Rows from block 7 of a small autoregressive pixel model, named by matrix and row number. Rows with one number belong to one neuron. Each number is 128 + 24 x the weight over its row's rms, rounded and kept within 0 to 255. All counts start at 0. Numbers have three digits each.
After each neuron's rows are labels from the 100 images, of 14976, where the neuron reaches its highest value: "strongest on" is what is common among them. Only what is clearly more common there than usual is listed. The data: photos of plants, animals and fungi (iNaturalist). In brackets: how many of the 100.
# fc1: MLP up (model.blocks.7.mlp.fc1.weight, 960x320), inputs 120-159
# fc2: MLP down (model.blocks.7.mlp.fc2.weight, 320x960, transposed), outputs 120-159

fc1.708:120130152135149156142166123096144150135177164137116119157144161088123146164124117152130193155147163069079123139175148137
fc2.708:136096131166084115127127137160137091141117120134137137139150107136132140090111134131140120147149132107165176180104116132
strongest on: order Passeriformes (51)

fc1.325:098085130125130126131133085165165123160108106084140091143162153111119102146171104088098116130116170130160097198139141139
fc2.325:159158146143150132139098115125102147100127147172148144176074114123176165072141183144162111156141115155121112070130124170
strongest on: order Lepidoptera (36)

fc1.254:147162134138081075152102103107175115122106120118136126143107146119126158116129163109155139142166142109120169098184200149
fc2.254:137153173112155135086091131148154161159132139119136149108123124141116170119145152180127111137141144160170142125150126105
strongest on: phylum Tracheophyta (26); kingdom Plantae (26)

fc1.153:129146145134096106116107130125114109138111123109164146142130102177173102130121142071126096134088113144105118120157116117
fc2.153:137110095114132131101151125173123111099165159167130138124095085146135141095182099123133123135133099139134128147143137109
strongest on: class Insecta (69); phylum Arthropoda (69)

fc1.554:108124143113115111093110132110150117113127102144123143127101110101146106137168136136163154066134130147112153105173140134
fc2.554:107172136104146144159117155154103117091105180098126167121130179148138120140146120155111129125111130120139093160123078166
strongest on: order Anseriformes (29); family: Anatidae (29)

fc1.242:146151176125121102106161130086104155122135122139124169112140121128141082160126165091110121090140144128148150177122182115
fc2.242:106171102101138134108127124138148096129139148104158147143103123144154098091176117120126156132115138121164119104150123105
strongest on: phylum Chordata (95); class Aves (92)

fc1.343:107183154142157230126138136122112125096161145132160111188114123108113148111124143114139118135145125163114151144181092134
fc2.343:129134127098128107149156156135137100139091095137112158118106157131133108144147117138093169138157156114142097135059170136
strongest on: class Insecta (75); phylum Arthropoda (75); order Lepidoptera (32)

fc1.365:149102135142089138142126093106138119076131124144178148115107107134099119105131175128156106142119122159109099128107091119
fc2.365:115131110140137088115105145157105096107124168151142108112087132183147097108149118162146119122125113174146106114145102123
strongest on: class Insecta (66); phylum Arthropoda (66)

fc1.649:121137114097128123139111169132126131118117130129111107098119152092138125139117175145132127099123130121092141096125102150
fc2.649:139118117119155099078135075119082101130147161138170101156138158135194114098125129103123148101079139159120119116144122118
strongest on: class Mammalia (29); order Carnivora (25)

fc1.255:176119115115153130110118137153094101119103133147142155084143146126127159133148097111117149110143102103116176114162069109
fc2.255:142099127140111085123168117083146153118174111130108133107088110115127126143093149151118152173137119137110115150103118142
strongest on: order Passeriformes (52)

fc1.622:151149144156176134153123120120163115129159122109133091125116139130143156187128150128124112116141121112143140104110079161
fc2.622:104093076109089108122108135111101139152121150161118185158119127132138139125155160108124152171162139161160121144141156104
strongest on: phylum Chordata (92); class Aves (91)

fc1.13:130116117136114132111107127086139152158144145104095135158088102102102130129112119175124151147147125143146143125137113085
fc2.13:102145136093123145077134119117138104130117140119101158122174123132153150130114100116151133115129146142094141125118131119
strongest on: class Aves (86)

fc1.433:128126161096132134098099127143090131142164104122161084114110148130134089128110085139141112135136098145094149096112102128
fc2.433:142127110148152132140135130135108127132145128135117153157140119138104120079125138140155127129075120117148075155145101102
strongest on: phylum Chordata (92); class Aves (88)

fc1.227:123140153097118117156129124122093159095175120123148119149140114131118129145072110118109135142086140157143096143102098085
fc2.227:162106118105119139110123141128171109127103172139098160088109167136125062106161145153137141149108142075121174090143122149
strongest on: class Insecta (82); phylum Arthropoda (82)

fc1.531:120120155098119136136122148134135072118142113142140158178149116094083130103163130133112082132159128151139076161146095118
fc2.531:118141171114139104130130149130155150163081129103134122120093142136148122131107156083134125137132112110075163145113158112
strongest on: class Insecta (59); order Lepidoptera (34)

fc1.51:162148147127140177069093139121143101123107120171139101103126129174102162130134092081164137119123097109107108163116108137
fc2.51:120127129119119177149152148116163090119143135124120165117146141133121121154131122112113098161107160146133124119111103135
strongest on: phylum Chordata (92); class Aves (88)

fc1.719:139101112128082145117123100116137168156138110131157118133095124086099119130142122127147138085127143102193162153124144140
fc2.719:147129078155163102128088160152152183103114121116123089118130081116136129133098149123146141123164142155131115130148099122
strongest on: class Insecta (75); phylum Arthropoda (75); order Diptera (27); family: Syrphidae (27)

fc1.536:137137180121130100138103168107089149141150127126163058134156108111144125137110121131134174119126116152131086132106127159
fc2.536:154082138149103149089108143134103102182150124122123108129124119113150132124155125133123121132131158134103113171133111099
strongest on: class Mammalia (42); order Carnivora (34)

fc1.543:127094081079125152136083112135130143136139085165150138097150135120163130103132122076147145120143140095128102138171122118
fc2.543:088126159144159133178135128142149119146153117101178132130136126145109124152179117118172114151142139129136130164116143132
strongest on: class Aves (86)

fc1.208:131143111095168120158111142148104138126098099180121147153120168124118130102130100126116176077118154128101076128141120133
fc2.208:124107136145113117100135115133140129124104109141139136151127147100154181179086144154120104152191136120128074123127109098
strongest on: class Aves (89)

fc1.487:133092143137137123125103181154146133108098142113131102129114061153115166148127084151149165181144125156104163128182146079
fc2.487:110096088110128121154123118082122150101156115141084163151145128129110108169141126120092098097144153131129136084157111140
strongest on: phylum Arthropoda (74); class Insecta (71)

fc1.652:153155163134139103130146101132111119165086132151100095103146119086132171118169098112116148085120164108132175076116113113
fc2.652:162147151124130133138101080088107144164102163126104109135117150105146141127184113138119124160134140164144129159137123107
strongest on: phylum Tracheophyta (30); kingdom Plantae (30)

fc1.392:120149109127127097142101126089120160138075105105148146104128139089137126149139142137139119103105161159145132157150120154
fc2.392:179124168150176122108066171099128108098141137133075118130101144127107129115139147140193108140172151148126099109120164094
strongest on: order Lepidoptera (33)

fc1.440:121134130139096130126110138159125107137075121113100127095117118105166158107144173124164143082165087119116127168130137128
fc2.440:125124114118130120152140150117127130161145152143152111117118083144106125097093138158115100145113117130076165113138080117
strongest on: order Charadriiformes (31)

fc1.322:134132174118163137156124092104153145141115101126172109152115111141109092110098127113127100179080159141118128100127110111
fc2.322:115124082138114091119145115132108134113132103124122102106099097127117167141130181154080148111107102138110130125149118123
strongest on: phylum Arthropoda (86); class Insecta (85)

fc1.548:144124174126090101131110104138086145152143098118117146122148139106148141098126156115115157137120140090097106123093157126
fc2.548:114133130108146162121104154091136116128097150132139100153107081130095134133118073124142106099127110178160155100108078160
strongest on: class Aves (90); order Passeriformes (64)

fc1.650:150147147123138120152142172084127132073160149138119165127150109144139136101098125069124108125177113137138146101158125156
fc2.650:134115129123127132120125116122140158112164120128094099153115119114106112148129151125134135207120130167153180140089091122
strongest on: class Insecta (66); phylum Arthropoda (66)

fc1.439:100139149091120105071116132142053160081104087138107143152136134118146179148127131136125115121130135106145180079146138128
fc2.439:153112161153120109119142146130180143134064149137115097112095103125106147172120142104138130110099124127090103144109115114
strongest on: order Passeriformes (56)

fc1.11:117127124105154091075087106103189126139142122167136133145105100133143164126186110095189163100126137153103142125120130083
fc2.11:139124174129140161183123127146109117097116154138136080146097154139155122156144152120098108157101148097144147159141091101
strongest on: phylum Arthropoda (71); class Insecta (70); order Lepidoptera (37)

fc1.73:119126174136112110101138150097164119131097150143156093161095104139078137095117094130129130134131143111123143111129076111
fc2.73:111152100149123127117063109121164128141150096129100179133143132125153136090146165102121145145132083120128116149151168127
strongest on: class Aves (88); order Passeriformes (55)

fc1.294:100120145120151073119116085143127135107120130119147166133115144082095109116106136115124130120106182117130086117126135152
fc2.294:149145095121121127107175097100125121130155137124128108106114155143127126107115123153127132144112140168145120144108105121
strongest on: class: Aves (85); order Charadriiformes (29); order Anseriformes (25); family: Anatidae (25)

fc1.244:122170103116157131144098142090084111111120123116117150103103143167116135113138165102115126157132128137181120130155162126
fc2.244:145103140142089139092125123114161116147147078135123174082133145143087125142141107123138144145101149154131167106106118133
strongest on: phylum Arthropoda (86); class Insecta (84); order Lepidoptera (38)

fc1.595:108157132144120129155147132100122133120143136135109119137140156140109119177135111091116133095109115156102068163144131117
fc2.595:198144133117141116153094091124113146141153111101146086112101123099161134091118109125120154113103147123101115099164098123
strongest on: kingdom Plantae (65); phylum Tracheophyta (65); class Magnoliopsida (43)

fc1.508:156152133108114142135100152156119108184082121149124128142134128136177100124097187117114132136077126154089073162139122101
fc2.508:079097160170136090142146098135144123086125113109162107101177113097079146150122104156124156132106175124128156142121163152
strongest on: class Aves (83)

fc1.126:115144086101139104124140137134080119143099125117165132108104082132133177120126142107155144086164145109136151121139113077
fc2.126:114186100148129154144104182111139116139146144119081120128130139143140078119120108167136138125112115088125117122142129153
strongest on: phylum Tracheophyta (25); kingdom Plantae (25)

fc1.218:120134139142155116097169132130173124088155095090154090153143109126141127145123113194099137169175180103137133104114145115
fc2.218:129127112093138135182138100117117163079134131148115122141155119114100127122137125139105146122122146121117120181141148117
strongest on: order Accipitriformes (34); family: Accipitridae (28)

fc1.680:132152134096112081103134178191149135095143154109115184099119140124116139157167113139092127138107153149098122115131120143
fc2.680:171129107079116147148140113107127129135150099152146130117163143164148098133136159151149142112135124134138156120132103150
strongest on: phylum Chordata (95); class Aves (93)

fc1.203:135135106084131149080190155135130117148089153113171140090116110125164090130205154120139133154095110125105125113126109144
fc2.203:074146092132189119164140110102117114155125101135118172101146136128145139093146137123158119141125152124183160171152144100
strongest on: order Passeriformes (64)

fc1.566:122110129106111136109107161077149129131092100107151156134109120153168198135160138132139131130081148113139138131140149130
fc2.566:117101136139137140105137131115137112143109103134159153084165118160123103123125113107130139109145109113083116114075061135
strongest on: phylum Chordata (93); class Aves (91); order Accipitriformes (27); family: Accipitridae (25)

fc1.124:107118160132153144118153120160143156135140111098180104143120132120103154138152142132126160117149157146142132110138145164
fc2.124:146139145141131134174104174152095153133134136160083148078117165139055121170157104173131129093162102102100106090113148129
strongest on: phylum Tracheophyta (25); kingdom Plantae (25)

fc1.551:132132051133137110163163158120126118104106146105120119156073092135119140110123145135085098149135096103090150156137155120
fc2.551:098133136167134113135100152140106160109116076124091103132151156139147133119135104154152119124130098060103140102165097135
strongest on: order Accipitriformes (28)

fc1.258:127117142125126084136110125138161137136111118084124113155153160145097073107134110168147131142133147175148106122162142113
fc2.258:139134129174108117068099159128131101130096115137088125154132124111111113114117125121142119149138113099138128142136140131
strongest on: class Insecta (77); phylum Arthropoda (77)

fc1.657:149188147112140141124114119099153114118107153160128148155152109116113109140134177127117095105123142145151107133158126086
fc2.657:113124138097182121107119169151093113101119095124112138142171091108141136167077117129174169141129124092119144116138135129
strongest on: phylum Tracheophyta (25); kingdom Plantae (25)

fc1.298:114089154152117126167162156117139133131137131109133075064161110143146115148166123116131148138164145136138104115134158183
fc2.298:101132124131113118103124136120167120163113141125161135104107131090172105113155150141140107107133176138148128119144163115
strongest on: class Mammalia (40); order Carnivora (31)

fc1.233:112109129123127142131140087144141114109150125104159089115146167088110103089090114139146146154110139126139154144116135110
fc2.233:122143128112134114096121133158137155097139125154108136135107149149124150161158169096106124090155156100155079114123086175
strongest on: phylum Tracheophyta (34); kingdom Plantae (34)

fc1.552:111149155129163146129079119128121102139145116097118148129116107132143120113167138130129148100126172126097144105171096129
fc2.552:140105126112126143111087134112078155105105072157143166104176101116103118153114137128139160142122112134141138081134137136
strongest on: class Insecta (60); phylum Arthropoda (60); phylum Tracheophyta (26); kingdom Plantae (26)

fc1.228:151148142122103143127098193071202126125147091144132126154103166088074085134144108108122129120163132110092152131127126163
fc2.228:116139094114122108138163079130104172116122116148111151129173155133113134119138136148147113138099120120139100110108104097
strongest on: order Passeriformes (53)

fc1.324:140125140132131122197133125113102158172129136081139087100107090144156140078123124106116154127117143127105097082130151148
fc2.324:128118077089128111111143174157132109120123141109122138106172107122100084091083121150155139137107130112149095109136097106
strongest on: class Aves (89)

fc1.744:150112121110132134167109157116148135148163111111145118085125096133207102118174075131115115179146123157116133113143137149
fc2.744:123117143129131132111167134138105154154166123159148127146128138144144131099091152105126127164136145137141092143103145154
strongest on: phylum Chordata (100); class Aves (99); order Passeriformes (57)

fc1.757:125159157122134127133198175131156158120130087130160121116146138138126142142148119107159166129140112118112120167107143169
fc2.757:118093073137108145109125107163084103149115138150148118148116131159108145159122124160104113147142142115154132142120144115
strongest on: order Passeriformes (54)

fc1.117:117117163131183108124074097122181097131123138116119119148139166112153137132118107102138163105169123123103100138131139114
fc2.117:137134121113136128136114153129142131124101143119155147064118133159135118125133145159131136122101130130125107138064113184
strongest on: order Charadriiformes (28)

fc1.646:177130181119149158134132152117177133140164112128101151159120127137144139088144114154120184121158152118158091108145135129
fc2.646:101123091125157130125152085141128125130115160127135156087136134106100144168081150099138143118121114106134187120080155108
strongest on: order Passeriformes (61)

fc1.485:134117154072122142114145096138131129144133122122059137151152100114151182099086116108149143095159138108116149113144107119
fc2.485:139132138089138118098111138083125107096146124113130166082116144123115111154140134119124120096065138125133133104134121121
strongest on: kingdom Plantae (41); phylum Tracheophyta (41); class Magnoliopsida (33)

fc1.395:138138193102135103158160150089126163137106093156105101124164153146174121143101117110123135154113143130125112139138108125
fc2.395:165124067124097110090112147143109125149162125114153125064116131103109146130143145119121136103117115118098143115130140174
strongest on: phylum Chordata (99); class Aves (97); order Passeriformes (74)

fc1.431:116146129161142143167128156148098094128127154123135114198105131139151134072127059102127123127094124143129101155106150145
fc2.431:107133167158170171134148137109119154123112169129130126107095124134097119152134108132117097091147128144151138112171149092
strongest on: order Passeriformes (56)

fc1.579:077135130138136128115137139134120085130104121134115095160131115151126062118156153108163125149117137155114120078147108117
fc2.579:114151123087070110134097151149163139138132139151155140105138128105138131121097172164151109108161120110109118171059135158
strongest on: order Lepidoptera (31)

fc1.687:134104175111106133160134175115079121125130157139126091109157128083120128127112114142179137090112112155097136138137104133
fc2.687:110101135173092099134155115103155148089129088159101143064158084108130119146101120115095097165116135120132104118150120154
strongest on: class Mammalia (34); order Carnivora (29)

fc1.264:161117117182124122119107163140163124138096117108126110169099153127130136128102100095137124106144110089122135144152135136
fc2.264:090092157131163139168159086097140117148159138134121159173161156129135102122103136146114111169127135145116142155146159135
strongest on: order Passeriformes (59)

fc1.438:127074135117106100138135142105148147183091049118110142150148108156114118126127143145157169128171116113127095129157124131
fc2.438:116138133107119132082134159060117154123112142175140129114147101113131107149158163172145079176114126134116171107124117113
strongest on: class Aves (86); order Passeriformes (58)

fc1.445:173145139118136102122133128134157173138149141099144099124110113097104147105142083182145144158147139159155089167118175105
fc2.445:087129068106105155149149146148102105095146132154103142115136154139176132091113121109118132159125118122102164114124092119
strongest on: order Passeriformes (52)

fc1.232:157138121162154142135134164150103128107143141134168136069073084136120127130135106123112138095130101128123103122128160137
fc2.232:128132097164140164099104125127096116105133183113152110169117141113170149111110124127131125163124138147151152154172105111
strongest on: phylum Chordata (96); class Aves (95); order Passeriformes (74)

fc1.481:145084139154121145140161198151080105112111179107124108140130116099122112153118112109126066137142155123112048099132161129
fc2.481:136142139149139109143138147157117098153163130111120106130168107150127138096147163108137141147104099075130119143099148119
strongest on: order Passeriformes (52)

fc1.70:133129111083118132082090103105156106151117114110134135136117144127114126088119131152158130137171130115131101122112110111
fc2.70:095142155092116150140129100116143137110093179102107099082147154100141114112168123152136131097110103136132146119132122139
strongest on: class Aves (87)

fc1.574:120106126134100132091103129126131160136116132132138091113120120115121113073089084129133094135138134132148120130175138184
fc2.574:141118155126113126123141107100120133148162137125123138097160139129151165096192103138115172109144168131145112132098143128
strongest on: class Mammalia (41); order Carnivora (33)

fc1.210:163149119154084122104102195135126079122158099121107103177118142154115154136131114170125116097197158131086116114141177155
fc2.210:064099120121116102124129077173121141166129136130139092076147113142153122138109129070151073140130114061116140165140140085
strongest on: phylum Arthropoda (66)

fc1.484:143178109121160101123104137112136167119136132132091108117136104120123107166121147112161129138125143123148096131192122136
fc2.484:123102138119106106158103089135095122137131128122146130128115142151125133095138102162127109122123082160125118126128119123
strongest on: class Insecta (65); phylum Arthropoda (65); order Lepidoptera (33)

fc1.74:162134133124114167135090152142139134118109132118144160103165101166121109133148131087160102083124129130138137143107155130
fc2.74:103140175153193078115117124115135127132154094137132122138109146126122141128122124127135156141157137182115090142093109098
strongest on: class Insecta (85); phylum Arthropoda (85); order Lepidoptera (39)

fc1.65:104167121110096141127147135089121116135114136135134126104111138148128157117116100156164199089140156116137145138143133112
fc2.65:179092125136142157113141114146116141129113109136137171135143093125108105107159086119090091118106144146151116137130161126
strongest on: order Passeriformes (50)

fc1.641:155187176131136116168119130120099129125140104120105158096155109080138115122143115209166146130122154111107137112077137110
fc2.641:134088095130131114132098131138144122101106130130125171162109131159183111135150141058111094131113133109146111076111143124
strongest on: class Insecta (60); phylum Arthropoda (60); order Lepidoptera (43)

fc1.278:150136156164174153135116086114113127102146166146127137104160126094152149146116084155136084124088138145107108099134103137
fc2.278:104096114129103131119115131133088119126125126123162160082109124106135111149102113115093118169095100108154142125146113125
strongest on: phylum Arthropoda (60)

fc1.133:146086098095124163109161141175153131067155162147143113151126118134115154113113149163095111112155112069092106147156073119
fc2.133:140106108133156115132111127111074156127116142129124155192154134155151111146051137125145109094122135117084133120120169133
strongest on: class Aves (94); phylum Chordata (94); order Accipitriformes (27)

fc1.537:107127160138155131187123117107136108157118144097097123159113138114120132125134109180168134156135141134149109090074133145
fc2.537:117141146139145082132136124115132137113132183138128136134133140122149174110098091094111132074112147125124131145138140099
strongest on: class Aves (88)

fc1.459:140146126115149135162152173160136135143125088130112119131109174099123109130131126097150100129098099120097148129084117149
fc2.459:106144150116131097090103173154150102154167121136116131158113156154142081130143155131107083126132121165137118139107153153
strongest on: class Aves (97); phylum Chordata (97); order Passeriformes (59)

fc1.99:136128126095152092120140124139158094086113138118132140127088099104120114130144131150195142132127146136159160117135141150
fc2.99:125140101140137160135128156101148158132119163118125146142107131149113104082084146104118135115111127139140117147114140104
strongest on: order Charadriiformes (35); kingdom Plantae (26); phylum Tracheophyta (26)

fc1.132:149126096091127128139115072153116151101099147116165101114144149088148118156146144157173153139135116128110140120133154117
fc2.132:100157127138125162116170156131125112134166115124107105138117125133122116103110114089117119156144149151100136179157108112
strongest on: order Passeriformes (56)

fc1.71:107128066136122146125131114119129147109098115102156092145135129147180148109120143154133124162152162149114119106126122131
fc2.71:154117160156155098125110098130175145148113119135128147118128132134137127165080121156119131120143153163182097128121096144
strongest on: order Lepidoptera (34)

fc1.570:085103122150129131100124158130167145150125130122111070150143106114140133158131133068116163128106167107094041141110133095
fc2.570:117173143124157121125150081091104123140127141136101191125121155114151107096111114153157101096104147115097163131137127163
strongest on: class Insecta (67); phylum Arthropoda (67); order Lepidoptera (37)

fc1.56:181120087106112150145125119137144146120153150158141120122107117133113115187151111168116142163127061147114109178114138159
fc2.56:122125137116127151114045145139114105178134125117120085168177125125151110085116085166135115095134163154109131090112140100
strongest on: phylum Chordata (96); class Aves (95); order Passeriformes (51)

fc1.638:118105149129082108125163136136159147149108124098099117132105157145108080120112065127108135149212129132123121091101104132
fc2.638:147130094140137156168123105141113143149126131135128156166127098148142159131155145124133129120102114069121144161135123123
strongest on: phylum Chordata (95); class Aves (94); order Passeriformes (57)

fc1.141:154137166125120126130077091094143134124135122119101124142122094121145137133137115142088138223135122081120149120134114092
fc2.141:124116109142126107096157120127149131160094114154163120149134142103090108148161114140128087094124140123132133126117120120
strongest on: class Insecta (74); phylum Arthropoda (74); order Lepidoptera (40)

fc1.128:114120144087128133106110135173109120137170141113124188133142132115137150103164116097142149097117124148104126153117130096
fc2.128:112151130149113131167141141077118073106103142112132125121138178116137128152150146140090156092120092135100135162133119132
strongest on: class Aves (83)

fc1.93:147149161128152193110130113135154086098154105138108138123161150135136191143151143137128122163111142135117155159173158161
fc2.93:134102095118112094115112167139148161154141130133126133097093117147103094120109131170104156103140081131142119132113099086
strongest on: kingdom Plantae (36); phylum Tracheophyta (36); class Magnoliopsida (27)