Weights of a small autoregressive pixel model.
Model: 10.3M parameters, 16-pixel images, arch transformer_decoder, width 320, layers 10, norm rmsnorm, activation silu.
Training: soap at rate 0.0026, 7000 steps.
Data: trained on photos of plants, animals and fungi (iNaturalist), 155796 training examples, 2.9 epochs.
Rows from block 7 of a small autoregressive pixel model, named by matrix and row number. Rows with one number belong to one neuron. Each number is 128 + 32 x the weight over its row's rms, rounded and kept within 0 to 255. All counts start at 0. Numbers have three digits each. After the name is the row's rms in percent of the matrix's.
After each neuron's rows are labels from the 100 images, of 14976, where the neuron reaches its highest value: "top examples" is what is common among them. Only what is clearly more common there than usual is listed. The data: photos of plants, animals and fungi (iNaturalist).
# fc1: MLP up (model.blocks.7.mlp.fc1.weight, 960x320), inputs 0-39
# fc2: MLP down (model.blocks.7.mlp.fc2.weight, 320x960, transposed), outputs 0-39

fc1.149 109:110099117136107070128148142122143122126158128118130147160111093114118132140132182083194092136135166112168175168113081136
fc2.149 095:177105126108133169173157174191086072109091124043130129137101155090150119134063180087111123114103156148167126116137122138
top examples: phylum Arthropoda; class Insecta

fc1.720 098:107197108131136106181152097142160124145162095073154119093111156101141064185131123108148157111085135166127169142178104090
fc2.720 098:127069104102123135070087186090089127091193101169152071134129101108151173127139149095093123135138142104135048187137108169
top examples: class Insecta; phylum Tracheophyta; kingdom Plantae

fc1.570 105:100083200124173173111141135104145156127149157131175074124087109123121103136132123174127152134102159147192141165184125071
fc2.570 108:094165106116112140210136144161176114049091148156125147094163114121119129142088159126120165126082093155104120158088118179
top examples: class Insecta; phylum Arthropoda; order Lepidoptera

fc1.62 132:108121088164098158141126137108115164082125169123153178103156082123131081117065138200125167102122143046129167172159178113
fc2.62 127:104159126194111143110091106149165115142108137136168121132114179201075052141134105118090123081133133097125146103113117140
top examples: order Charadriiformes

fc1.468 126:101133110112142121164120113153111098150147147110143096132139185132126075127126176072158137178131129112104093142099146177
fc2.468 118:142115121130138139138129151146143172126190154105042134149125127113133123147147091080124162109102117113122126164135063156
top examples: phylum Arthropoda; class Insecta

fc1.325 109:126117137050164153070125131151129121154123156125164133090121158097090138122144098096125155158142154079079167096170144116
fc2.325 107:119151152185109130170140134116139112111110102137114096122169130103152093080183165114170091079096139111147081118138107099
top examples: order Lepidoptera

fc1.684 117:120151094115134138099118155051109159116076117165123117069120162104141087167133093126121192169156140098064106070130082121
fc2.684 116:084169195138096154140109094171166131095219116142128104111134052171189133169101119125181119140135178085110143143115096123
top examples: phylum Arthropoda; class Insecta

fc1.758 108:159125119110113083123126156176129141105107161143173103113108100094193108129095150167116065147081151157108124159126133102
fc2.758 122:086131158150104086165167108124136123130147082129148087201092111171091136149161157140151154116171125138100157113129139115
top examples: phylum Chordata; class Aves

fc1.700 097:083110153076120158171082097073157122058117116159144182157144088123205157144130130129175179043138158185063131072121060095
fc2.700 090:110127123114082101129116113152159098158139113063144104137122138138128105178136107115113129114152183108182172143155131133
top examples: class Insecta; phylum Arthropoda

fc1.636 076:077079154142120175172148133117133136175122078129123140152171137084113159109108161160091150131131189153080059176133117136
fc2.636 077:099171128113119126127109120039085142086104140085095153113111117147139137127094104118116157098142092146186092163151138121
top examples: class Aves

fc1.56 136:126125101100140068147053132109139120204155085092119048115095098108195122129075220138155116136127134142119119093110166091
fc2.56 130:140156158164155105130073172118125130130152142133136083199084114126109147134146106103159099090113050161132144137148098121
top examples: phylum Chordata; class Aves; order Passeriformes

fc1.154 096:129137091132093075152141106134127142128081123145191165166156130208127111141127147123113159105141193098107175137129128163
fc2.154 093:150178128143169121123170123079128115091160089009080131159123137067122137112162124123118156149131132100121123119170134160
top examples: order Lepidoptera

fc1.13 112:160109121207118123207101143068144130060127163135130110050164124108116140117154142189118181115151120111152060150124159150
fc2.13 114:110129081178123059078087087151096115138114106126142146172123102101100110141127140040113118134077108134193179152141126172
top examples: class Aves

fc1.429 114:140162122125085124100142116102137114118172159092130144104086134121064134144081105110150189080116091194084120151143125127
fc2.429 112:183145092123156132109145130148142091163150159136131115147145137204167132145095127149151134111076114115114171117105091118
top examples: class Aves

fc1.278 096:092138135123159085146122149142109136124091147124100132125124143118138122118139094137201127089081079109086105168141141155
fc2.278 114:112121140179101098147134114149069109155047143134156111132104136116126128144141136178153131106159128061193136074167068117
top examples: phylum Arthropoda

fc1.510 075:131054124063101106177146108144124134158122153134099104161149141131135129103135172116122181107153134131168125183154102134
fc2.510 073:135170130146134095156129165065127131115144174057157102121152115095134114141099110090106105152117119153135112147078147138
top examples: order Lepidoptera

fc1.72 090:173146168109114149166146085183114138118138173082136114118113118148129168108123138128139133109164175099112120163114101188
fc2.72 087:064073097151135076170105095084168156136133093158117137079069140142161070203141168095135100192089123113125092106177155129
top examples: order Lepidoptera

fc1.111 113:084125129112135146179171082134162121130170093105167186113073093116153124121135144119123137152146119126085117141148131146
fc2.111 111:119176102207088172094151167123148127122103161143155095105103136127174148132097146104182189125166131105177107183093160133
top examples: phylum Arthropoda; class Insecta; order Lepidoptera

fc1.378 082:117122109133188111146147045107105166101142153163098137095090108109138079148143115112129123169162090119095082090189142100
fc2.378 079:130159117114108136137164172158135122126168117153052147115162090085155142126148083155119167097134136138114170167092182094
top examples: order Charadriiformes

fc1.206 082:122115155151152124158126206120120162133178156111124154097141138090122129126112135138173157140130139161175087102140171163
fc2.206 080:126166176113130114120073127143154087102140142140072141112133123143194154103129116095166112119095106105134160179145129102
top examples: class Aves

fc1.143 083:086152118137118094126169149086123134119197111105097125120102131120103098157123149100128099095126152188215078096194163126
fc2.143 085:147116105131141154155090089143178150143119088151161075077135113135169154150090091117147120125136140147110176146140145129
top examples: class Aves

fc1.83 118:129073113140149107150147058097097168144174138092094167068127155116096161175135093191169082155087134108122146110113096157
fc2.83 124:136124110146103167152081115110160148094136084146167082092140091153132146054171145101097127145119111126142096147099177119
top examples: class Insecta; phylum Arthropoda; order Lepidoptera